From a checkpoint of a small multi-label image tagger.
Training: muon at rate 0.0075, batches of 64.
Rows from block 2 of a small multi-label image tagger, named by matrix and row number. Rows with one number belong to one channel. Each number is 500 + 50 x the weight over its row's rms, rounded and kept within 0 to 999. All counts start at 0. Numbers have three digits each. After the name is the row's rms in percent of the matrix's.
Before each channel's rows are labels from the 100 images, of 14976, where the channel reaches its highest value: "strongest on" is what is common among them. Only what is clearly more common there than usual is listed. The data: photos of plants, animals and fungi (iNaturalist). In brackets: how many of the 100.
# c3: 3x3 conv, stride 2 (model.blocks.2.c3.weight, 128x64x3x3, each kernel summed), inputs 0-63
# c1: pointwise conv, stride 2 (model.blocks.2.c1.weight, 128x64x1x1), inputs 0-63

strongest on: class Insecta (59)
c3.101 072:493463518537557403483508501491520581596479563544471555500522509459485517512476407526495513506493527562355482525466500420474556543451587537456534423415523513521419481474536495589525569595458555
c1.101 088:527490470542515496499537568527537476550457500531470503482558547484450462488487411568515564496475547519503486556442507429520590494417586491468496493431555431479457502461545490643540551636385516

strongest on: class Insecta (66); phylum Arthropoda (66); order Lepidoptera (35)
c3.105 104:468590450513550455509459535497485528508493477530516540597548520466494492501646474570481479395480449578499490516512505467497493430478545579562502494444557481465434531490544478654424458477414467
c1.105 102:516599466516509414506509501462464541478509469522548502605547538516503468470529500549465515408445437593472483550551506471467481426506610561567441463450552502451452545479556486653472461466430509

strongest on: class Insecta (65); phylum Arthropoda (65); order Lepidoptera (35)
c3.63 100:478552502492533478427541467497456475613537540479508435583551494517477440432419517508557509440467502504533511496516543471488430441523544485524498457423630371446441559473540471522463527525408409
c1.63 103:459491490520528495467492448516478489558528524466516513557572570533475440411446503485560537411447514540458522495471515457548433482483509537546480436462683376502479539507562467545438500505415412

strongest on: order Lepidoptera (33)
c3.10 093:543494493525516511508423516473627489521481491478487529423525520514614562453510502541480486466581473517524471520458431459537516544544490504474424335409438383528473470486592549487551521491465470
c1.10 106:525489486511527506462468554465626512496459428492515478477522512462556506470532545581508504469563457456517445522413475480496580507513486517392440356426455418541506485415597573478487510425493448

strongest on: phylum Arthropoda (81); class Insecta (79); order Lepidoptera (31)
c3.84 098:503475506441571516517429493528549539577572537443580488470535548520555389554476509488484370452543521578543499427539615568552533469535499526447560509489453387497542492495490518544468447452530524
c1.84 095:474490486463574512498489507527536537590516553442528559442573561528520412530487492473483331483555540564553482399471572551545503517566527521443540532552490424530493474523460532536426406441496478

strongest on: class Insecta (62); phylum Arthropoda (62)
c3.25 117:564451518528470524482479470541461412533471559605575520546446534476495499580531517488377473444449554560618431471482502485529404529545460529491553488511555383480493563482556521513550532484428516
c1.25 108:537460463547513487495478412516516478507520504585531501557491562488446546509530501563428440464438587530595454479533477464512410513564436529524540518518574344472523586495571533554566494470419536

strongest on: order Passeriformes (57)
c3.86 094:451514643550522527406532431593464534485556585511500533472477471605473520567462494523478482467481493482513452544455460478510482403457492514559618456417470457422448465470525517462506504455514416
c1.86 096:508471636582498500444541437558463557520473550517514535502492476543408523550449421534493467440468448487514398561476436492549452404466538496509564529388461464441513475455509481456517574474548425

strongest on: phylum Tracheophyta (25); kingdom Plantae (25)
c3.38 117:545507484499531455423522527505469587504490555437534527375523516527492489549457513511494510546491532357542471521546453507393517433427441549487565543573466458568549462383488495570449533540454526
c1.38 107:534500492465547473459487544464460574493471551443533517348514509550489514499453471484462496567511536407569480529546417487419532435444486530422572495589438438556501477380502488574495566525482544

strongest on: order Lepidoptera (32)
c3.57 083:504531470464504503558451567501408465484517482409540457533553471541631539415531458629475558461394416532528504511574500520469441506440509465542528537515574559476542452532495510568572487476509455
c1.57 101:536536519390486485522529525552458477472530496450525433567560453562603502422536483585424545432419398557510497584548478534495451521456527475498518562474540539493543514538489538632520537438449496

strongest on: phylum Arthropoda (64); class Insecta (63); order Lepidoptera (36)
c3.54 092:452523530560541509460455568500433504535414538637528541485540563413609571492421437478509595481445487380570453471541441525511503512516515436437502517516504502508471490525510556468417495542483470
c1.54 095:438454548529591475449496530523447517521417461578547567418553524444571522499464479452470617446415462363509497481569431527447467497528466427433489503515491507540491457505469566448441507559516486

strongest on: phylum Arthropoda (68); class Insecta (67); order Lepidoptera (33)
c3.62 092:499464510557485426493515514497488446489470497570379458528436459489476453510528471570454529453669448376447461450519524487454445487419456447560465495514492474582472523438465428514535434541503507
c1.62 086:479506515498472437470411518469535478483425447563415493558480430460421452484505417595479473456650482478463430512506472507421478530453453467439500539502480490553498519408489390514524442583480503

strongest on: class Insecta (62); phylum Arthropoda (62)
c3.94 100:583498450499518479489378530576430554525459482499463433452504488482460452483511504438440511481413491541487353471531475526537491432609602539455515552536477468547459520551586592504528516471479509
c1.94 092:557504468501502472517443517544497506532480454428472448412472519486472475515485495489443518445486493580512418472592484536455503451643664543469537537570465442551432525533558553434536443443481473

strongest on: phylum Arthropoda (71); class Insecta (70); order Lepidoptera (43)
c3.14 115:546509470633459489602482491513498488467464410420521436528486437516400531513522497453452471486483530447520506482457578539575450502480501486537534512501517469506474513487672424456533468614542520
c1.14 094:539498475663473493558495480548507484472441444414530429514531457545446503525515541497492434480524521439470529475437585502506424485512498499533486531528490442525429517529652453428546495627522531

strongest on: order Lepidoptera (32); family: Nymphalidae (25)
c3.18 107:561478435427540536509517550498605494555549562451565558468518463465439477524411533392502490460557519552568501454481509486499505421519505453567461472489522507485442429415447503424374460543568522
c1.18 116:546420410422555521518494480522578482596520527414496504443502479450393514491449522428478512449593516522560502445544503462460499444535461447606485455481520470496504452419436541488388439500554484

strongest on: phylum Arthropoda (65); class Insecta (64); order Lepidoptera (33)
c3.109 080:494476551517485615520462433523471477568527516556443518435471519433580436515521472444465516536410461405431587515517447564450522492474457453491499574580552523458529556546549444438454550401460522
c1.109 099:499458548528480564517454494523450507531537491511468541431443425462534495504496467409521519463450464438477576561506451556500511463509433391548505516571586497425544582493640410501470556427440532

strongest on: phylum Arthropoda (61); class Insecta (60); order Lepidoptera (31)
c3.4 095:557507494499520506481433544465533521512545526467439497415570551484481354446503517543476651564475478432408467469560501512485525531477431579475516424519540530528561453468525536401487456544519447
c1.4 096:531510493523507506471438509497542569546515509481481476409528594550420380429549503518467609549453476452449452460556520524454550482489441534417482404435524468531618467445488489448458462514544437

strongest on: phylum Arthropoda (75); class Insecta (73); order Lepidoptera (44)
c3.73 106:481459540516514478435507516545494544581593530575483446496497550401607433576424459530416494537518534472533431518452511546453407471416527501444560557490481459491506583399467545528468454453486507
c1.73 101:560502511454523478461478476530510499606583480526446427436473565379573456571437435556447482514519595452505463558433471547524429500474495508490574545472450471488495607411487512525465460436453509

strongest on: class Insecta (59)
c3.17 106:526542422461540478469524526585550486577509558409524444500561533561596549459505490516511561454381592528465527483542473481466464512544587449554552509488513514449493445484402495571388456502536524
c1.17 095:522514454485535446456497493563530519537558632468536462442551522559591553457556513511542501506408594500503505497535429492501476530507590370535478508517549549465493463505504520606378464450539511

strongest on: class Insecta (59)
c3.24 094:531509415535577402491384583458485551494573491438493483442469592509523385477537528562406517545547450489432484470491520553507439520505545469484485431507480539481453468520591563492423505557491453
c1.24 096:559458421529528400506437540490481560481579518507481459449508636557518391535469528587448514541541468464471472506466474530488433533497499513483522457480486454502379428564568597480437495522463447

strongest on: class Insecta (60); phylum Arthropoda (60); order Lepidoptera (35)
c3.102 118:450499460463503688505447545492569511492497461471485665510487474541449469518476468485513454533478490448552506481488456471460478505517447494467521489516510521496496460535473709505509528474537516
c1.102 107:476490449502524669544470532428557550495469453459508646537496435493468476485489473467507513503426538430578456473464488428469493525548434475476529482536457526484514442558478652485452472512526502

strongest on: phylum Tracheophyta (26); kingdom Plantae (26); class Magnoliopsida (25)
c3.127 111:558578492514447457466467534538476540434520490544391495576367400538478486521558530588485425501497515570419549527515471539518456504431392508518535529514542448541494531603489468460493526426479510
c1.127 092:527594525527468481451451580504509522438487552491456448524451466479437487486531554603476430508483510615449583576491485511552464497446371510579529503496555448525481484638440450456495498465518498

strongest on: order Passeriformes (52)
c3.34 088:444520448455568548520469426450514466468429484505482387460472462455572525483588499497479441490553534570618449611439515531586467519545498389469520543518551516432548524484510491546547435478523473
c1.34 113:479499508443542573578455472472506408481444527482477388451494442502584558497545480466421437483577525553570483603519477545553514534573516442441543522460480536437522554426469457522577417520558513