config = dict(
    image_size=32,
    norm='batchnorm',
    learning_rate=0.0075,
    max_grad_norm=0.5,
)
Rows from block 4 of a small multi-label image tagger, named by matrix and row number. Rows with one number belong to one channel. Each number is 128 + 32 x the weight over its row's rms, rounded and kept within 0 to 255. All counts start at 0.
After each channel's rows are labels from the 100 images, of 14976, where the channel reaches its highest value: "peak at" is the part of the image that holds the peak; "patch colour" is the nearest of a few named colours to the mean colour under the peak. Only what is clearly more common there than usual is listed. The data: photos of plants, animals and fungi (iNaturalist).
# c3: 3x3 conv, stride 2 (model.blocks.4.c3.weight, 256x128x3x3, each kernel summed), inputs 0-127
# c1: pointwise conv, stride 2 (model.blocks.4.c1.weight, 256x128x1x1), inputs 0-127

c3.155 [104 175  81 109 119  79 146 148  97 245 172 166 102 142 134 163  73 113 147 172 154 137 116 134 113 141 143 103 155 154 105 127 129  96 135 108 161 130 140 183 217 126 146 140 191  92 140 148 106 147 193 107  86 103 108 134 196  94 109 102 118 120  99 173 104 162 111 126 151  88  74 103 161 144 134  76 136 170 108 140  96 100 130 119 144 103 127 128 103 133 103 144 172 132 121 101 122  95 127 175 191  99 155 143 147  63  67 158 122 162 127 119 143  98  85  95 168 189  93 146  96 152 147 152 142 139 135 127]
c1.155 [108 138 102 197 135 120 136 119  93 157 128 163 114 116  37 119 128 152 136 179 100 106  94 102 151 112 142  90 149 131  72  99 160 113 120 146 163 141 160 130 202 178 141 116 144 150 125 151 155 137 189  74 107 160  78 109 255 131 119  60 105 139  98 159 142 156  93 116 155 159  78 155 154  97 141 130 102 137 118 109 127 126 126  81 105 118 109 139 122 176 114 177  68 130 121 139 132  81 132 197 174 107 141 131 108  78  88 151 160 100 127  88 125 106 120  84 171 154 134 164 102 139 143 118 148 158 141 123]
peak at: bottom left
patch colour: brown

c3.10 [154 124 111 118 131 110 160 155 133 146 154  86 149  46 113 126  72 135  87  86 105 144 119 189  92 118 102 160 110 122 139 158 160 107 116 163  93  89  51 110  84 123 138 101 100 119 123 148  98 143 143 122  87 154 140 140  93 116 136  97 100  98  94 161  88  80 118 155 180 159 115 177  75 139 216  83 102 103 162 152 122  93 159 108  91 163 140 170  52 129 130 112 141 173 196 111  93 128 124 122  93 127 135 145 147 148 119 172 152 127 174 118 114 166 127  71 103 105  85  93  89  64 131 100 130 116 122  60]
c1.10 [147 153 108 127  99 115 158 161 129 107 151  55 115  46 106 105 112 133 102 107 111  90 162 163 128 106 118 184 124 106 124 142 168 118 108  86 121  85  97 118 105 150 171  52  99 134 152 139  91 176 109 118 134 154 126 139 136 132 136 110 113  90 107 167  70  96 173 143 174 133  71 216 117 154 202  63 119 112 156 111  99 107 180 122 104 148 111 175  47 135 139 144 136 153 187 105  95  99 132  97 101  99 117 163 113  92 132 146 138 104 128 143 173 157 113 113 101  76  87  84  99 118 119 102 117  95  96  75]
peak at: middle right
patch colour: brown

c3.98 [116  94 109 174  96 118 138 138 132 106  61  71 191 122 169 179 140 100 137 127 111 129 153 154 117 130 121 108 123 118  76 162 135 208 102 135 126 139 109 139 116 151 100  96 135  82 117  78 110 139 107 120 137 114 134  95 112 112 111 137 139 114 120  51 119 109 117  83 142 135 131 161 162 142 108 117  98 130  30 118 113  70 157 126 153 139 107 164 106 189 133  46 151  80 193 152 105 107  29 150 123 120  55 148 132 140 102  76 187 127  90 157 138 125 102 114 119  89 134  74 152 109  92 141 163 137 133 139]
c1.98 [101 110  90 176  85 106 166 150  93 121  85  86 160  90 135 151 152 132 150 118 121 119 166 125 109 143 114 111 111 136  91 153 105 169 109  79 134 115 107 136  68 149  77  94  94  81 162 115  75 106 118 127 130 109 135 122  89 101 111 103 156 115 136  29 119 117  96  78 121 143 162 163 119 144  95 109  84 152  22  74  97  94 155 104 161 151 124 161 140 189 119  53 159 100 224 139 121 134  88 143 124 133 107 165 140  83 113  94 172 115 105 147 150 148 106  91  89  86 127  90 134 100 139 143 117 141 113 127]
peak at: middle right
patch colour: brown

c3.244 [ 85  80 120  83  49 169 118 102 156 141 174 142 112 125 118 106 109 110 122 127 101 156 179 133 188 163 157  92  78  94 188  96  65 124 132  89 147 131 162  81  92 151 116  44 110 104 147 156 139  72  91 124 110 135 128  88 174 125 109  81 105  83 154  95 166 189 123  94 167 156 151 132 104 128 100 154 100 127  99 101  75 132 103 126 111 137 103  82  87  77 178 111 121 163 146 164 134 146 133 131 114  75 124 152 133  57 170 127  86  93 136 134 118  85 102 117  95 114 116 127  85 146 182 124 155 134 113  87]
c1.244 [ 89 111 159  89  68 163 111 144 123 137 162 140  78 138  98 100 176  96 119 151 162 126 138 114 104 158 154 156  83  69 163 135  94 151 155  89  95 117 127 130 106 146 134  85  88  81 150 135 154 105  70 124 101 141 146  91 161 137 148  85  76  57 153 110 153 195 137  92 155 159 162 116 118 133  91 132 115 129 101 136 121 148  99 101 112 206 181  93  67 127 181 114 106 179 108 189 119  88 154 147 115  85 113 171 177  89 201 113 100  91 124 142 100  55 119 118 113 144 128 124  87 132 172 117 141 124 132  89]
peak at: top right; top centre
patch colour: brown

c3.195 [126 113  97 151  98 142 119 173  99 146  96 146 198 102 206 114 151 164  82 106 164 168 102 115 105 107 161 101  85 138 107 116 137 106  97 125 121 139 129  69 134 127  98  80 174 100  88 202  91 110 116 127 157  99 126 160 113 119 142 110 141 108 111 113 130 147 124  87 154  91 141 119 157 151 154 101 113 155  82 114 200 202 141 124 157 165  79  94  66 114 178 129  81  68 147  71  88  94 104 148  93 121 137 128 100 136 103 138  88 166 116 136 118 192 116  98  85 129 123 110 129  69 108 143  79 118 149  51]
c1.195 [125 135 104 156  78 134 111 131  96 145 118 162 150 133 180 145 146 137  75  94 107 127  72 117  66 131 166  79 111 119 121  94 103 121 125  89 117 122 159  94 125 154 117  62 188 102  65 195 109 122 154 121 178 119 157 136 141 174 117 112 124 105  95 122  99 114 138  69 130  96 168 114 159 151 105 124 109 150  57 117 186 161 152 103 116 170  68 117  38 137 143 115  95  79 141  70 108  95 166 123  91 129  94 148 118 140 114 115  81 175 104 126 134 189  89  88  91 108  97 131 131  71  97 127 112 116 153  72]
peak at: bottom right
patch colour: brown

c3.95 [ 99 120 179  81 102 140 151 180 108 135 127 112 141  43 115 141 161 181 160 110 104 138 106  87 164 247 103 121 129 133 113 136 170 105 133 157 140 111 126 112 134  55 169  90  75 113 151 130 109  75 143  93 131  70 179 147 104 129 149  91 159 122 114 159 137 152  87 154 122 130 130 142 139 139 113 136 136 152 116 127 139 102 121 110 179  86 111  99  96  79 157 120  81 102 152 151 118 121 117 144  75 139  99 142 151 126 127 109 133 134 105  52 117 129 140 136 110 184 108 126 144  97 132 194 144 118 245 165]
c1.95 [123 155 188 108 129 105 143 135 112 134 112 102 112  83  96 118 202 185 172  99 100 139  71 112 131 253 126 139 187 141 105 114 150 153 132 135 176 127 153 104  84 113 185  90  96 121 114 145 123  79 190 113 108 128 134  97 175 105 121  93 158 146 110 169 160 134 123 144 142 126 142 108 174 112 139 167  93 142 193 163 119  86  89 111  97 101 135 120 110  76 153  98 107 113 152 132 112 157 104 156 152 131 136  91 144  97  90 126 131 165 122  54 125 156 102 131 121 159 106 120 187  72 114 122  97 146 201 170]
peak at: centre
patch colour: brown

c3.56 [ 80  99 122 116 118 176 119  87 118 121 152 134 168 124 143 118 130 229 155 117  77  56 119 145 149 123 121 124 175  90 111 124 163 173  97 104 156 124  75 116  98 118 149 134  95 133 123  95 130  83 206 155 143 160 137 104 102  98 131 118 143 136 102 138  88 115 136 145 112 149 136 104  91 110 117 164  89 158  75 124  83 144  96 136 205 124 104 214 117  84 120 154  75 163 223 142 117 140  72 111 150  81 114 114 136  93 141 104 119 128 188 139 148 136 106  90 132  74 139  67 153 112 129 129 107  85  98 120]
c1.56 [112 107 114 146 109 180 102 128 136 129 182 121 145 120 127 157 102 163 156 118 119  81 123 132 136 142 125 179 142  59 101 101 151 164  98  89 140  73  86 125 113 134  96 117 132  99 126  79 134  80 223 146  77 123 126 117 126  94 155  88 138  98 132 117  92 108 115 132 101 124  91 116 118 105 148 169  72 192  80 136  76 179  94 138 212 148  86 207 130  58 118 116 142 132 236 143 115 115  97 111 160  92 146 132 127 115 149  94  97 116 171 174  95 149  99 105 142 119 128  91  98  91 127 159 135 120 126 129]
peak at: centre
patch colour: brown