{
  "model": "multi-label image tagger",
  "widths": [64, 128, 256, 512],
  "mixing": "mixup",
  "optimizer": "muon",
  "learning_rate": 0.0075,
  "orthogonalizer": "polar_express",
  "batch_size": 64,
  "final_lr_fraction": 0.05
}
Rows from block 3, named by matrix and row number. Rows with one number belong to one channel. Each number is 50 + 12 x the weight over the matrix's rms, rounded and kept within 0 to 99. All counts start at 0.
# c3: 3x3 conv (model.blocks.3.c3.weight, 128x128x3x3), inputs 10-14, a 3x3 kernel for each
# c1: pointwise conv (model.blocks.3.c1.weight, 128x128x1x1), inputs 86-127
c3.101:49 45 55 22 49 52 40 60 58 46 50 78 30 54 54 33 36 37 62 52 55 50 45 47 54 59 38 53 41 73 44 29 74 44 46 57 67 53 46 44 19 42 46 44 71
c3.102:48 35 41 48 45 55 56 60 52 47 47 57 47 48 55 55 55 34 67 49 45 55 51 44 36 31 44 39 38 57 40 45 62 31 62 62 66 44 60 53 18 40 46 28 48
c3.103:53 40 71 54 42 31 38 47 53 42 31 16 43 76 33 53 53 44 58 48 45 41 49 46 71 55 43 56 52 45 56 43 69 46 61 71 57 54 64 64 43 61 43 55 61
c3.104:29 48 47 52 53 54 67 63 32 62 57 45 62 49 56 69 57 70 58 63 55 37 45 73 36 46 58 41 50 68 57 52 42 45 43 76 67 35 61 66 43 50 46 50 32
c3.105:54 40 59 28 54 43 25 33 16 64 51 46 48 44 36 48 39 39 60 48 69 39 41 59 45 45 56 35 48 45 58 43 50 50 49 64 26 64 60 39 56 73 24 42 68
c3.106:51 44 71 47 39 53 62 50 47 43 66 49 30 33 39 54 57 58 27 31 38 49 64 54 42 62 52 59 28 31 57 44 55 51 62 51 35 54 48 65 52 62 60 61 55
c3.107:54 38 44 44 45 41 69 42 39 60 42 41 60 64 72 42 71 67 41 27 31 43 50 46 47 38 54 66 45 20 54 35 36 51 39 64 48 41 34 45 38 38 40 30 51
c3.108:39 69 44 15 37 33 35 49 60 50 44 43 94 70 50 66 69 48 17 37 47 51 34 44 44 27 22 49 32 35 32 32 44 55 39 26 30 27 45 43 40 46 58 48 30
c3.109:47 45 36 52 46 38 42 54 49 56 66 66 43 62 50 35 28 43 48 55 53 39 49 39 46 51 45 53 43 51 37 41 60 41 47 55 60 67 62 35 27 47 38 28 49
c3.110:64 59 64 71 57 50 76 69 55 45 50 61 44 46 42 49 37 27 74 68 46 49 57 55 33 31 34 32 41 63 21 46 52 27 32 49 66 46 39 63 49 43 50 62 39
c3.111:35 32 37 35 21 46 49 39 49 60 51 37 59 58 64 55 42 46 60 37 60 58 70 36 47 39 41 62 48 47 50 52 59 44 55 47 65 44 36 59 58 36 38 52 43
c3.112:66 37 47 51 38 32 33 49 55 59 44 46 41 42 34 50 37 52 40 43 75 33 48 33 59 43 60 43 54 58 43 67 62 63 53 42 59 44 44 44 42 51 44 58 51
c3.113:58 40 45 52 47 42 69 57 42 67 59 64 61 52 69 50 52 60 48 52 43 51 45 49 65 40 35 54 45 44 39 44 50 28 58 57 63 64 55 47 47 44 51 46 57
c3.114:50 60 66 61 48 51 57 39 64 44 38 48 42 56 56 57 39 43 32 37 38 30 42 37 39 37 45 36 28 28 44 50 30 33 35 37 50 42 51 39 52 52 38 24 45
c3.115:60 51 67 56 70 55 61 81 67 51 50 51 37 46 48 55 48 52 37 28 38 53 53 52 48 41 55 45 55 52 50 52 40 62 46 47 57 49 49 58 37 48 53 59 62
c3.116:30 24 31 31 48 39 40 57 57 54 54 69 56 42 50 55 54 60 60 61 58 34 60 67 53 45 71 44 40 40 46 38 36 55 51 42 36 51 57 30 43 63 46 39 48
c1.101:52 52 60 42 51 57 32 58 62 55 42 38 58 42 53 04 24 46 68 53 64 39 41 53 64 68 37 36 49 56 47 41 53 46 42 35 49 45 45 51 51 33
c1.102:65 53 36 47 41 43 47 30 43 63 42 49 50 45 47 27 28 38 41 30 35 25 64 29 70 53 70 57 44 37 58 44 57 57 50 48 41 37 44 46 48 52
c1.103:45 50 26 45 58 47 46 64 56 46 57 45 62 60 51 45 51 18 83 49 35 44 55 47 57 49 32 55 30 61 47 59 41 41 47 41 50 57 30 63 65 51
c1.104:40 57 37 60 29 59 41 65 52 63 22 38 35 38 36 53 45 59 17 42 43 30 48 47 43 66 43 38 54 51 50 51 21 47 46 44 56 47 38 65 58 59
c1.105:46 64 52 53 42 47 83 49 61 54 46 52 30 80 55 49 60 25 33 23 55 39 53 54 48 22 36 32 45 57 57 44 34 52 46 37 43 45 52 42 59 73
c1.106:39 54 41 36 45 48 43 52 39 48 52 52 37 65 61 65 41 62 46 47 29 49 43 34 57 34 57 47 59 58 52 53 57 55 55 67 46 29 39 37 59 77
c1.107:44 63 51 69 47 67 53 38 44 39 39 73 41 58 46 52 35 47 24 63 36 12 53 38 68 37 74 49 43 47 45 60 41 41 86 25 44 55 41 56 44 48
c1.108:32 42 51 52 53 30 40 58 49 43 38 43 48 68 45 44 49 30 37 57 57 56 01 53 64 48 53 38 59 51 57 44 43 49 71 44 61 32 52 51 18 44
c1.109:48 49 56 43 48 70 53 51 34 47 46 51 43 42 58 47 56 73 37 41 51 58 50 14 78 54 60 45 37 50 68 53 48 45 40 51 54 58 45 50 40 66
c1.110:54 40 51 48 55 65 39 27 67 51 34 62 46 37 43 41 48 54 61 29 49 54 59 53 09 70 48 31 40 44 59 44 56 56 34 54 37 46 71 61 52 38
c1.111:41 36 45 42 52 38 50 51 51 66 60 51 57 32 42 37 74 46 68 52 40 51 38 62 35 34 70 36 25 46 19 38 57 38 47 44 52 49 59 41 44 37
c1.112:53 65 54 52 33 55 34 40 38 43 38 46 33 46 56 68 45 50 34 32 57 54 62 44 45 67 27 44 44 33 38 46 53 65 56 48 48 42 46 42 47 37
c1.113:59 66 37 53 85 43 50 23 76 75 41 37 64 30 46 37 43 61 37 57 50 52 49 56 65 40 60 03 51 45 64 44 51 37 48 47 37 27 41 57 38 31
c1.114:59 72 57 59 45 25 33 50 41 32 43 68 55 49 50 44 41 27 61 50 35 55 71 40 43 47 39 50 17 35 66 60 39 74 53 63 55 46 47 67 57 52
c1.115:45 50 30 44 33 67 55 58 47 78 39 39 44 79 66 48 42 70 56 43 66 39 44 64 48 37 55 56 62 10 46 49 50 68 45 62 48 46 64 59 39 52
c1.116:37 40 40 64 54 56 50 43 30 50 38 69 33 28 49 58 55 52 64 45 81 44 56 41 63 50 33 51 51 49 13 52 45 48 46 47 38 36 46 45 65 42